Weights of a small image flow-matching model: patch size [4, 4], muon at rate 0.0031.
Rows from block 7, named by matrix and row number. Rows with one number belong to one attention dimension. Each number is 200 + 20 x the weight over its row's rms, rounded and kept within 0 to 999. All counts start at 0. After the name is the row's rms in percent of the matrix's.
# q: attention query (model.blocks.7.attn.q.weight, 192x192), inputs 0-191
# k: attention key (model.blocks.7.attn.k.weight, 192x192), inputs 0-191
q.115,104,215,183,181,179,192,187,171,242,209,225,250,213,200,180,200,196,162,189,216,184,182,189,220,215,208,198,213,214,195,209,197,240,202,205,208,218,231,229,201,192,152,193,197,228,184,212,213,199,199,211,198,229,196,192,180,199,189,237,199,202,188,176,170,174,189,171,176,173,207,196,193,182,190,237,222,196,200,206,216,203,232,216,207,166,214,200,231,217,207,220,181,188,196,199,200,226,215,227,206,198,233,225,201,163,204,213,185,174,223,212,198,195,206,185,189,192,218,178,205,173,189,221,200,188,163,215,172,173,193,168,248,223,215,238,187,189,196,191,198,193,165,162,241,225,220,210,202,222,175,201,177,203,184,162,191,181,189,205,212,194,176,206,230,222,197,176,192,225,210,212,200,194,206,198,217,207,185,203,227,205,187,153,172,211,210,263,176,177,184,224,211,195
q.116,103,219,179,226,164,185,194,245,199,228,196,225,221,201,176,196,217,204,185,207,186,171,186,210,230,170,193,218,149,220,191,200,204,171,210,227,210,198,189,209,227,193,219,216,175,221,200,181,223,202,199,171,179,228,195,243,204,187,191,202,224,207,187,197,201,205,199,195,200,190,195,208,191,244,161,194,190,231,202,248,219,223,195,156,196,234,200,210,206,177,217,214,201,216,215,163,201,240,184,197,213,199,202,200,188,196,188,195,190,206,214,189,218,188,193,180,202,208,212,176,184,180,198,185,218,179,170,214,217,188,187,191,240,215,220,173,202,226,174,197,200,203,199,218,159,221,202,169,172,176,222,222,162,190,207,213,175,173,199,215,227,202,210,186,200,211,204,200,179,237,196,183,173,171,213,173,170,178,212,156,213,185,203,223,200,181,224,228,190,238,234,239,203
q.117,087,206,142,221,208,204,219,177,249,193,181,179,205,192,180,187,189,197,212,196,200,167,258,223,220,200,202,213,182,191,213,187,225,208,205,200,211,189,215,177,213,187,169,211,176,178,188,194,183,176,195,159,176,189,233,202,220,215,195,224,193,154,186,235,216,205,200,234,207,202,195,227,217,217,174,185,229,198,194,199,181,153,173,209,180,192,217,224,197,212,170,218,172,194,197,169,231,175,228,224,217,164,190,197,187,182,183,188,225,199,192,203,165,197,205,234,212,197,192,203,180,191,173,202,203,210,148,218,181,171,233,232,176,220,193,192,170,175,192,180,185,210,229,213,197,192,183,194,233,216,151,218,220,201,199,217,177,190,202,227,188,223,181,213,200,209,180,213,210,182,185,173,211,217,196,195,233,224,191,212,192,216,209,208,184,224,190,192,181,181,203,202,212
q.118,092,197,190,211,212,176,209,209,212,233,178,191,217,241,191,237,212,180,201,199,183,209,224,180,207,203,250,241,192,163,189,206,184,194,193,199,214,253,233,214,207,205,195,206,204,218,210,221,196,188,192,179,173,208,196,221,208,218,184,178,201,190,213,166,218,241,188,203,163,194,199,191,215,180,176,214,233,224,218,238,175,216,184,195,188,219,170,202,182,201,248,207,216,174,207,221,190,220,210,175,182,168,175,227,173,196,205,193,213,181,186,153,203,193,196,194,180,217,192,183,186,167,225,235,192,246,225,228,254,198,161,183,215,230,215,218,169,186,194,200,202,210,201,186,191,209,207,177,198,172,208,211,212,220,186,195,199,209,220,217,211,216,197,230,179,216,191,157,205,212,237,192,232,180,189,197,216,197,206,209,192,194,206,190,208,192,223,220,165,211,195,215,221
q.119,098,178,206,199,197,186,212,207,202,173,185,204,187,208,238,203,205,206,220,175,231,209,177,206,200,153,235,187,195,221,205,211,206,204,194,203,159,177,200,188,186,182,174,182,204,187,235,198,202,178,188,235,184,195,195,209,211,200,169,225,191,178,177,211,173,198,177,247,202,180,242,219,200,183,210,221,189,196,188,174,213,170,259,215,225,174,192,183,201,223,203,183,206,191,204,186,184,188,218,209,210,232,206,186,184,198,190,179,222,214,222,199,205,202,207,175,218,192,213,216,214,191,211,185,190,206,206,176,228,213,209,220,187,172,180,225,187,198,206,189,270,180,225,232,215,183,151,206,202,202,220,179,234,193,216,193,234,218,193,167,163,185,224,163,192,213,212,194,227,188,219,209,190,224,198,210,163,172,177,209,197,180,186,200,180,211,182,163,211,185,196,169,241
q.120,095,174,223,186,199,183,175,183,193,210,180,191,205,215,180,245,195,224,217,221,195,175,212,250,224,187,182,163,195,211,205,172,209,245,234,168,206,188,195,201,183,204,202,155,225,147,177,180,177,192,209,177,241,199,227,190,216,216,187,236,177,210,243,193,183,220,185,220,201,216,222,182,193,203,207,195,178,189,187,230,179,175,225,214,204,190,216,205,208,181,192,194,187,187,202,187,226,180,201,204,213,203,198,198,183,173,178,226,237,196,198,174,186,198,188,179,183,191,232,183,168,211,204,202,200,180,230,226,176,191,214,214,170,189,194,193,225,210,203,203,173,211,193,169,236,195,239,195,178,209,216,193,213,185,227,206,236,237,197,189,174,221,221,193,196,218,199,198,199,217,184,160,183,201,217,217,225,227,201,210,200,183,232,217,184,214,151,208,211,179,206,221,221
q.121,055,225,238,182,175,198,217,168,198,243,212,193,232,187,212,188,181,222,198,223,220,197,222,219,212,233,208,186,207,184,182,188,178,226,208,183,235,227,188,189,193,196,218,201,161,190,214,200,219,234,209,195,215,192,220,222,212,207,223,213,221,207,230,217,206,198,186,180,188,258,200,192,192,227,205,198,185,154,180,203,223,190,209,201,197,257,214,242,181,194,193,200,204,160,209,194,186,211,208,158,193,207,181,192,173,196,216,241,211,178,183,164,182,210,177,229,217,191,228,205,182,215,206,191,185,210,178,180,183,203,179,202,168,210,170,178,224,193,169,195,226,198,205,186,197,184,187,196,196,184,208,188,231,175,218,220,216,199,184,168,177,218,185,237,223,235,207,168,240,208,235,180,160,197,208,198,200,196,191,224,221,191,183,202,206,213,163,207,199,194,206,184,202
q.122,100,183,198,181,213,183,225,203,170,190,205,195,213,203,190,178,206,173,198,194,169,195,237,209,193,213,196,216,191,204,215,177,168,189,222,196,193,179,191,216,199,219,193,192,223,226,207,180,216,230,191,198,188,186,192,238,245,226,186,231,164,200,190,192,239,219,233,171,179,212,220,204,212,186,218,184,224,185,211,170,237,205,168,214,221,219,192,214,246,189,190,198,161,194,203,210,209,235,196,221,233,172,195,186,194,191,203,177,244,174,241,207,192,181,215,190,211,191,174,182,163,200,179,224,222,189,207,185,194,174,198,169,207,214,221,216,228,192,204,210,217,208,199,221,165,191,192,232,176,198,218,209,182,223,201,197,212,177,183,224,169,189,150,226,181,220,171,178,211,206,202,223,213,207,224,194,193,193,185,176,218,171,204,198,202,257,184,221,169,206,184,191,228
k.115,102,200,206,220,221,173,206,201,181,191,176,170,171,189,217,199,206,193,214,174,207,183,209,199,254,220,213,225,241,215,217,205,180,226,190,181,204,212,200,162,204,211,183,188,227,221,204,195,216,202,179,143,185,182,209,191,191,233,164,208,206,208,195,161,194,192,204,218,189,218,202,197,208,195,247,188,187,205,227,206,194,199,171,191,199,205,179,196,182,189,200,160,214,210,197,189,179,202,206,209,178,199,197,222,194,228,176,220,225,210,225,187,179,200,212,203,215,187,189,195,175,250,196,229,204,241,206,216,166,228,227,203,205,214,216,231,170,193,201,180,210,211,202,207,198,200,202,156,191,219,234,249,187,221,210,178,196,170,223,147,201,220,218,163,205,188,196,203,185,201,202,234,179,206,195,217,190,158,166,181,226,211,183,217,185,218,221,156,177,191,199,199,221
k.116,094,199,199,208,216,216,190,188,231,217,174,191,193,229,214,179,215,229,194,167,214,220,175,203,209,209,208,202,168,181,191,197,191,183,185,217,214,189,204,224,186,211,149,245,198,259,201,199,206,195,190,165,199,196,192,200,185,164,204,183,179,176,169,229,207,232,209,214,196,164,227,165,185,193,188,173,195,178,182,216,209,231,201,183,176,240,180,200,205,178,213,188,212,190,194,190,165,200,217,166,199,207,190,175,223,247,183,201,221,216,175,198,185,220,184,187,204,206,216,149,204,197,199,191,158,210,203,218,229,192,208,192,197,187,203,225,202,209,191,195,237,224,212,227,182,193,196,185,179,171,217,182,199,167,158,211,230,187,191,195,209,233,186,174,169,217,214,213,191,199,211,205,208,189,196,183,177,227,208,205,190,159,176,238,221,217,215,233,194,199,174,228,179
k.117,093,201,200,191,207,197,226,232,199,184,209,178,161,209,193,177,173,174,197,160,194,201,186,187,209,223,177,234,211,201,203,236,197,206,213,201,202,216,197,180,195,232,209,160,210,211,181,206,228,187,195,169,184,209,251,196,186,188,172,185,210,169,208,188,202,219,184,220,182,205,157,190,185,183,215,206,210,208,187,167,205,210,194,187,219,224,208,157,190,227,176,191,192,200,216,183,190,179,163,249,202,200,205,232,214,213,209,166,233,221,215,235,196,230,226,194,175,214,146,209,183,182,207,200,194,186,215,162,225,172,175,210,163,182,203,225,195,222,192,216,198,206,220,233,205,213,243,180,220,176,201,202,208,193,182,184,211,194,163,198,170,170,201,177,195,210,198,203,224,223,187,171,187,210,199,219,236,198,195,246,209,219,200,203,194,194,199,194,210,192,220,175,242
k.118,102,188,193,237,197,226,190,195,165,211,194,194,209,214,179,225,236,204,194,197,198,199,193,139,188,232,173,255,218,181,180,225,197,225,192,195,170,195,204,208,211,212,191,204,204,211,217,191,203,178,202,187,161,217,207,207,188,177,218,213,245,231,210,214,211,187,168,215,164,208,186,177,202,173,220,191,216,198,179,197,180,254,180,188,177,195,170,186,189,217,177,174,220,230,170,178,203,214,221,194,212,204,213,221,198,186,192,159,202,195,198,187,183,197,226,183,201,214,193,161,247,187,233,202,198,211,202,193,196,232,173,195,205,194,182,222,183,195,204,192,216,213,216,204,197,205,218,167,206,201,202,197,165,202,177,225,189,190,221,125,204,190,212,177,190,192,178,206,209,157,200,186,173,211,211,183,203,195,195,236,222,176,181,174,210,173,173,182,216,195,193,208,211
k.119,084,195,233,178,185,189,221,183,213,192,202,179,201,212,173,209,196,144,224,215,204,196,228,200,180,149,197,215,208,213,197,130,238,186,205,176,215,202,191,201,229,153,189,200,182,225,175,201,181,192,219,211,235,213,228,171,211,182,163,183,218,175,196,176,196,207,171,191,208,187,200,235,206,206,204,217,208,194,204,214,226,191,218,215,206,187,192,210,204,192,213,165,183,234,240,214,208,229,211,214,202,194,192,133,201,217,200,200,195,192,203,228,197,197,203,193,186,181,184,209,167,181,194,212,225,186,182,204,224,197,209,244,187,188,200,209,206,220,202,196,209,200,195,209,186,249,177,258,251,219,195,195,219,201,224,211,194,203,214,206,199,201,169,212,188,187,211,188,186,196,217,228,205,225,198,179,173,210,189,199,173,237,214,172,204,213,189,206,175,198,220,182,203
k.120,087,217,207,171,227,178,155,233,207,211,200,190,202,189,185,218,204,215,198,172,213,191,215,235,186,216,177,219,193,230,200,224,197,228,225,209,176,201,187,216,182,208,201,209,192,205,170,169,215,196,181,189,172,199,179,198,189,188,194,198,256,217,199,246,199,238,223,210,190,203,199,211,227,207,158,216,206,174,194,209,190,182,176,226,197,188,193,200,219,209,177,214,205,191,238,199,213,197,193,229,225,193,206,200,236,174,170,216,184,191,209,206,192,244,189,209,185,198,166,172,205,209,252,202,190,217,227,172,234,183,194,181,211,220,210,178,168,212,211,181,188,225,194,196,248,167,195,207,230,156,200,228,187,219,187,194,191,194,233,190,175,220,206,182,212,229,202,192,212,218,201,197,176,238,216,233,179,214,191,198,183,197,243,194,178,175,202,226,177,194,229,209,207
k.121,062,224,208,198,181,217,201,204,179,246,228,201,202,221,190,172,211,178,199,233,174,147,221,208,184,154,167,186,184,234,202,214,200,193,193,194,182,152,193,237,209,183,155,190,182,188,202,212,218,165,217,204,170,214,235,185,225,181,174,196,215,191,189,172,175,212,177,206,206,174,193,202,230,247,166,235,205,208,213,176,174,218,205,202,191,198,196,194,179,172,214,223,211,189,166,198,146,193,193,173,220,214,216,217,195,205,209,235,203,212,223,210,152,174,175,210,215,182,195,184,201,217,198,199,201,189,161,191,213,186,195,212,194,183,184,179,195,204,186,186,173,203,191,192,203,193,176,178,207,186,196,204,167,193,196,167,235,155,171,207,217,183,207,219,233,193,224,186,209,211,194,183,223,216,220,207,174,188,211,198,175,199,206,186,206,223,195,209,188,179,220,199,202
k.122,090,217,189,189,142,248,170,231,166,240,195,225,183,231,189,193,224,188,222,200,213,202,193,182,171,186,183,233,184,211,204,206,229,212,208,200,178,190,170,248,204,185,174,182,223,208,214,235,180,228,230,182,208,184,203,200,194,195,196,190,222,212,211,171,176,163,209,189,199,177,206,200,220,265,202,218,191,208,186,177,231,215,175,192,173,225,185,225,207,182,183,204,228,216,165,176,186,196,228,196,224,194,180,205,207,200,229,227,207,214,195,172,175,222,206,225,242,201,234,215,200,193,221,185,213,179,197,169,222,179,188,183,211,205,207,186,171,193,203,188,189,198,240,180,197,211,187,190,191,181,188,216,187,196,208,215,176,194,216,205,191,215,200,213,217,203,225,206,187,184,193,181,172,242,203,198,204,226,204,172,181,233,198,184,225,204,156,215,201,208,185,192,196