Weights of a small image flow-matching model: arch uvit, 7000 steps.
Rows from block 7, named by matrix and row number. Rows with one number belong to one attention dimension. Each number is 128 + 32 x the weight over its row's rms, rounded and kept within 0 to 255. All counts start at 0. After the name is the row's rms in percent of the matrix's.
# v: attention value (model.blocks.7.attn.v.weight, 192x192), inputs 0-191
# proj: attention output (model.blocks.7.attn.proj.weight, 192x192, transposed), outputs 0-191
v.177 095 [123 104 146  93 114 106  98  96  76 112 150  91 143  99 157 158  69 185 182 137 160 170  79 124 146 175 102  92  63 125 161 135 104 139 167 135 131  96  90  69 112  99 138 156 150 135 120 110 103  80 132 130 154 130 151 134 163 154 187 144 144 104 151 150 108 191 130 131  96 113 138 104 146 186 102  60 192 169 108 144 105 142 126 143 145 125 151 205  75 110 166 168  47 165 106 111 148 134 105 130 130  95 129 168 122 134 149 138 128 120 124 136 106 128 133 126 127  81 112  99 183 126 140 145  80 124 106  22 123 162  93 174 118 138 136 190 147  95  67 106 136 100 143 139 121 110 135 111  82 127 126 171 131 104 166 183 158 149 231  99 113 102 110 126  94 113 110  90 117  72  88 131 167 128 136  95 126 138  76 157  98 151  57 166 135 165 124  93 121 166 145 145]
v.178 105 [112 179  60 121 136 152 107 120 129 149 152 139 151 137 171 131  87 180 127 101  79 152  92 115 130 131  74  78 129 112 170  65 110  70 141 139 142 110 107 110 136 118 115 102 161 146 105 115 172 170 181 116 150  75 146 143 136 150 172 108 160 160 128 158 164 155  99 106 124 103 181 154 180 134 145 175 138 158 136 144 102 143 139 124  87  87  96 165 111 136 189  71 107 165 162 168  77 224 123 135  65  82 119 145 159 101  99 145 131 137 118 178 160 162 114  91 113  77 164 137  74 123 106 108 140 147  79 116 147 151 160 123 140 120 137 170 171 167 101 149 129 164 160 192 136  72 145 155 116  80 127  92 134 165  79 142 134  98 151 134 119  84 118 126 139  20  90 141  98 115 124 114 116  93  82  73 139 146 181  76 155 173 104 106 155 114 158 155 135 104  97  90]
v.179 100 [163 183 111 152 171 130 111  85 127 162 110 151 135 158 103  92 144 145 139  72 153  77 145 113 114 138  48  48 121 131 123 154 126 141 117  91 102 118 172 134 144 162 132  66  91 130  87  98 134 151 177 180 102 111  96  76 146 123 108 139 110 122 122  84 146 110 102 128 130 109 147 138  82 127 118 157  86 126 116  80 151 120 103 105 122 144 106  64  85 102 124  78  98 204 142 131  52 141 140 134  95 175 119 133 138 121 100 107 106 129 145 155  90 149  97 206 190 122 142 162 111 143  72 126 130 171 151 128 183 177  93 110 101 158 114 112 165 121 152 102 181 152  79 178 192 105 160  91 122 149  93 111  66 122  83  81 116 110 115 137 142 139 117 143 109  31 128 134 172 145 166 186 119 135  92 154 115 126 143 131 196 115 120 127 183 132 121 160 154 163  60 117]
v.180 099 [179 163 123 128 170 109 150 163 112 150 135 106  99 153 123 158 109  91  85  68 101  80 139 144 140 126 138 172 178 134  95 126 133 144 101 143  98 129 108 161 154 143 171 126 134 177 132 132 177 135  86 103  72 173 126 155 175 150 180 113  83  84 163 121 146 159 103 127  97 171 138 147 108 136 141 148  45 145 122 205  87  92 117 129 165 133 100  96 126 134 134 134 156 105 186 100  65 128 108 172 140 143 147  75 104 124 168 108 178 113 156 104 126 136 125 135 135  72 194  50 145 138  98 173 117 131 123 105 131 133 159 126 124  70  80 141 107 122 108 195 116  97 157 128 128 153 152 124 147  80 130 121 150 102 208 135 182 113 140 163 178 116 130 118 115 147 128 109 122  29 109 136 101  31 166 177 131 161  60 153  87  95 120 122 170 118 157 126 103 109 141  84]
v.181 098 [ 85 126 131  92 118  93  62 171 165 143 169 148 111 205  46 133 150 135  94 115 178 154 122 111 107  98 147 111 133 111 161 147 139 118 128 143 133 121 190 189 185 147  73 118  63 139 109 118  57  71  96 179 151 141 125 149 132 130  92 142 177 111 130 120 162  99 125 131 159 147 138 120 129 109  72 151 122  90 129 108 152 102  64 146 108  64 147 163 168 164 127 156 131  99 137 142 105 171 170 123  86 140 154 137 116 103 145  82  62 136 140 202 162 114 138 130 147 118  96 132 174 118 149 174 159 121 103 116 120 121 155  79 143 168 149 143 105 157 101 109 100 144  82 109 126 132 134 110 101 177  91 162 141 141  74 112 148 156 118 209  73 115 196  59 131 151  83 160 131 153 130  82 159 117 161  93 131 106 148 108 184 121 162 108 130 176 149 105 123  83 181 173]
v.182 106 [ 94  86 138 180 204 114 170 105 189 206 141 116 159  96 144 160 128 147 127 185 113 114 102 180 144  55 141 138  86 110  82 159  93 145 165 100 169 119  97 177  61 156 120  28 132 150 120 143 129  81 108 171 153 143 131 173 108 108 148 195 104 138  67 190 138 120 132  72  79  94 127 119  79 126 117  93 129 186 144 166 113 119 162 148 141 160 113  93 137  92 131 107 130 146 136 140 114  97  91  99  95 120 115 101 102 129 154 118 137 113 119 143 154 126  56 100 195 153 141  83 107 132 135 142  98 130 115 158 170 133 132 119 125 125 112 155  60  83 189 138 113 153 117 120 130 133  96 144  95 145  79 110 122 120 156 149 124  82 120 126 133  51 133 175 126 131 167  94 109 136 156 197 142  88 105 174 166 133 123 114  88 146 146 113 171 143 110  65 118 155 140 171]
v.183 095 [ 94 115 133  73 114 133 156 128 182 111 148 143  56  86 119 153 157 107 103  80 115 167 176 151 109 178 110 171 155 140 127  95 101 148 249 117 134 131 124  91 125 105 113 111 108 178 127 173  56 137  90 162  77 142 186 101 169 123 212 155 178 113 133 152  86  93 115 129 161  95 139 119 173 103 148  89 139 124 102 157  72 136 132 165 116 105 177 156  90 134 114 186  94 124  64 132 182 108 144 138 185 105 118 160 116 125 110 139  80  98 175 137 124 110 107 109 147 142 170  93 100 155 112 147 125 120 106 162 140 139 168  91  79 161  96 108 116 103  61 124 112 151 178 162 113 151  99 156 150 126  79 159 122 156 140  38 102 135  88 146 136 140 187 165 140 167 147 139 120 117 187 121 146  79 174 143 116 144  86 164 107 117 172 138 142 130 137 144 100 135 113 126]
v.184 099 [ 76 151 119 197 110  76 124 122 132 128 100 181  96 151  84 100 127 172 162  75 160 148 159 171 165 138 120 116 166 146  74 119  75 148  98 131 127 122 148  95 193 127 178  82 118 111 150 185 158 119 153 113 143 152 116 142 157 126 196 129 109 128 141 135 146 150 105 165 150 124 151 105 140 168 115 142  80 167 131 180 138 170 151  71 129 150 117 139 126 117 109 153 130 149 102 171 130 148  88 181 149 103 148  73 152 107 129 120 190 125 116 124  52 114 115  81 130  93 166 123 135 141 139  95 144 110 157 145 112 160 193 112  78 118 105 117 189 117  97  84 127 121 164 116  90 121 194 114 116 187  72  67 137 176 149 183 184 123 122 149  92  67  54 103 115 155 129 189 112 104 155  48 148  74 127  74  92 142 129 124 120 130  94 159 100 118 148 125 176 157 139 118]
proj.177 088 [135 114 115 186 125 183 128 143 221 125 114 159 119 181 120  99 186  84  67 122  86  46 188  80  81  73 114 185 158 160 134 126 142 171  89 122 131 118 152  99 128 150 118  90  79 126 117 111 107 163 121 170 125 149 120 162  91 104  90 102 165 158 108  77 156  89 117 129 111  66  93 121 176 107 123 112  74 114 174 160 135 119 122  78  68 141  95  71 138 118 105 107 174 137 136 155  70 105 162 142 116  93 130 126 128 135 130 101 119 126 149 144 130 169 153 120 143 164 108 145 140 120 139 104 148  96 144 155 135 171 138 144 145 123 120 119 131 120 174 137 207 155 116 133 166 184  95 105 211 119 147  83 129  83 116  90  99 111  53 152 184 129 130 120 178 156 110 140  96 160 162 150 148 117 137 214 107 116 136 102 160 128 152 121 103 168 116 156  63 132 147  92]
proj.178 089 [154 103 211 147 164 120 145 158 106 119 131 121  92 108 110 118 138 107 126 157 209  87 128 147 170  79 176 170 108  94 108 192 134 165 153 120 141  99 143 141 130 154 144  78 126 123 138 157 109 154  83  98 101 135 105  85  76 144 128 190 125 135 107  78  63  93 128 140 127 132  96 144 132 204 106 161 115 103  85 132 128 122  41 104 132 179 110  89 172  76  91 197 144 116  80  93 154 123 136 114 191 132 138 165  58 157 192 119 150 148 114  54 110  92 119 125 145 143 123 168 135 129 122 130 105 138 146 114 126 111 131  89 190 121  94 167 139 106 154  79  97 169 132 122  85 138  85  91 115 151 131 121 123  91 132  77 132 170 161 149 118 155 126 114 128 194 111 167 133 118 135 152 142 141 170 144  72 118  97 199 124  78 140 184 181 171 107 115 120 156 171 131]
proj.179 095 [105 134 130  70 106 141 146 163  83 113 149 148  96  81 180  94 144 129 129 142 107 166 114 152 127  85 164 216 137  76 107 111 117  99 180 166 162 106  96 118  86  91 129 111  91 115 132 181 115 121 158  71 122 172 154 146  81 147 136 150 161 112  90 122 115 156 158 168 115  72 124 172 165 119 152 127 127 146 164 167 156 103 116 144 150 117 157 157 144 129 115 153 153  87 165 112 213 164  91 106 148 109 158 135 146 167 182 159 121 102 114  75 134  70 125  95  58 162  97  97  90  86 153 114 103 122 152 112  98 107 159 157 198 108 117 168 116 107 138 174  73  56 167  75 118 162 126 170 149 105 129 100 165 134 160 177 115 162 148 129 140 117 168 128 132 145 106 133  73 116 117 110 127 188 169  70  98 102 135  66 152 115 196 112 149 132 137  78 118 112 201 142]
proj.180 093 [ 94 104 113 147 123 124 131  62 124  65  97 125 138 136 104 108  83 140 146 143 109 181 134 130 117 164 166 131 144 134 111 134 173 104 175 111 157 138 143 142 132 124 112 129 146  74 143  97  65 105 147 121 182 105 164 123 106 130  93 166 187 189  86 139  97 117 128  83 151 147 155 100 152  92 145 118 172 130  43 144 129 117 135 106 121  61 113 163 134 100 125 139 169 141  62 168 170 159 108  95 146 141  61 103 189 139 101 183 124 195  75 139  87 121  89 114 116 174 100 237 147 160 174 197 105 140  88 114  99  60  98 164 141 111 132 135 177 134  89 103 104 153 135 143 147  83 114 111 120 131  92 124 119 161  90 111 161 118  77 146 102 120 158 149 177 134 156 175 150 164 177 163 174 166  73 120 146  78 121 143 138 133  93 103 103 129 109 156 170 128  94 108]
proj.181 082 [174 122  93 123 164 140 161 120  77 136 138 145 119 107 151 179  73 102 145 163  65 136 126 120 152 133 136  92 122 119 125 137  80 138  81 125 151  95 126  77  92  68 157 137 107 150 165 147 168 129 175  98 123 102 189 124 109 101 119 121  55  92  96  94 127 135 143 109 101  71 115 143 138 102 133 122 152 191 110 173 148 174 120  94 166 126 169 108  86  40 137 124 101  99 106  92 118 169  74 142 129 136  99 148 136 182 132 130 195 137  90  97 105  92 136 144 135 110 186 113  94 116 132  83 133 146 131 136 141 149 138 170  71 106  83 107 106 112  97 143 139 140 173 120 138 186  86 130 164 108 157  66 163 141 144 167 125 148 130  26 158 144 128 218 141 114 174 115  89 128 135 157  98 129  73 103 163 123 108 122 100 112 115 162 108 152 165 170 151 160  99  32]
proj.182 094 [174 163 138 148  96 142 113 126 108  88 134 103 137 203 126  60 131 121 122 115 122 175 194  77 163 214 103 166 148 116 128  91 137 101 120 143 138 142 151 143 148 172 126 200 115 111 141 141 151 122 153 109  99  99 135  77 129 128  92  97 123 167 173 110 181 133 125 116 198 178 130 115 158 130 112 120  73  97 135 184 122 150 145 106 128 121 157 148 128 164 159 155 136  83 125 204 126  92 144 199 141 153  94 152 194  81  80 194 148 116 123 158 119 152 154 144 112 163 105 160 126 165  85 150 141 157 134 122  51  90  75 164 121 134 143 104 114 170  78  81 131  93 149 140 121 125 180 106 197 137 140 180  92 155  97 101 135 131 158 137 103 132 129  99 153 113 115 162 118 126 112 114 100  79 157 164 166 150 137 148 167  95  65 125  32 108 109 143  88  99 124 152]
proj.183 088 [167 140 111 183 173 102  93 131 141  98  97 129 143 202 166 126  97 195 210 180 130 128 128 130 124 132 159 125 147 131 130 105 123 117  42 100 106 158 123 153  92 155  97  73 134 103  77  89 151  89 163 108 165 127  92  73 102 103  82  95 100 122  98  78 138 111 136 146 125 145  87 137 113 137 106 149 131 136 143  91 178 170  74  80 120 125 126 123 179 139 187 114 140 109 155 121 111  76 165 105  83 141 131  89 147 143 145 102 202 133 109 130 104 107 104  94 152  92 146 158 165 143 134 160 188 152 149  94 120 130 111 186 141 135  85 102 128 104 158 168 158 101 121 133  92 179 130 150 173 142 150 110 101 127 111 197 113  83 209 112 144 143 124 132 153 105 172 151 148 134 104 187 113  88 103 131 198  95 138  84 101 104  45 201 123 172 123 130 151 101 115 123]
proj.184 091 [123 100 132 111 173 195 117 106 169  68 174  76 133  75 152 190 140  68 154 177 136 148 123 139 118 111 179 175 120 110 165 172 159 111 134 146 186 141 145 100 158 145 126 119 139 128 135 100  83 123 142 119 119 156  79 125  87 152  74  92  99  80 114 136 171 110 129  85 104 106  93 119 136 106 152 110 163  50 141  48 105  62 123 166 175  69 155 122 120 126 111 123  94  92 143  40  89 144 143 103 111 180  85 141 145 139 119  68 156 124 136  85 152  93 172 150 117 179 126 163  88 157  92 154 131 146  58  91  98  99 108 149 138  78 123 126  98 132 115 180 148 140 116 143 179 127  56 159 131 122 138 148 159 117 110 100  58  98 167 113 113 108 210 139 119 101 119 113 152 143 138 159 118 141 106 163 120  74 126 125 154 124  99 138 141 121  81 145  77 126 129 100]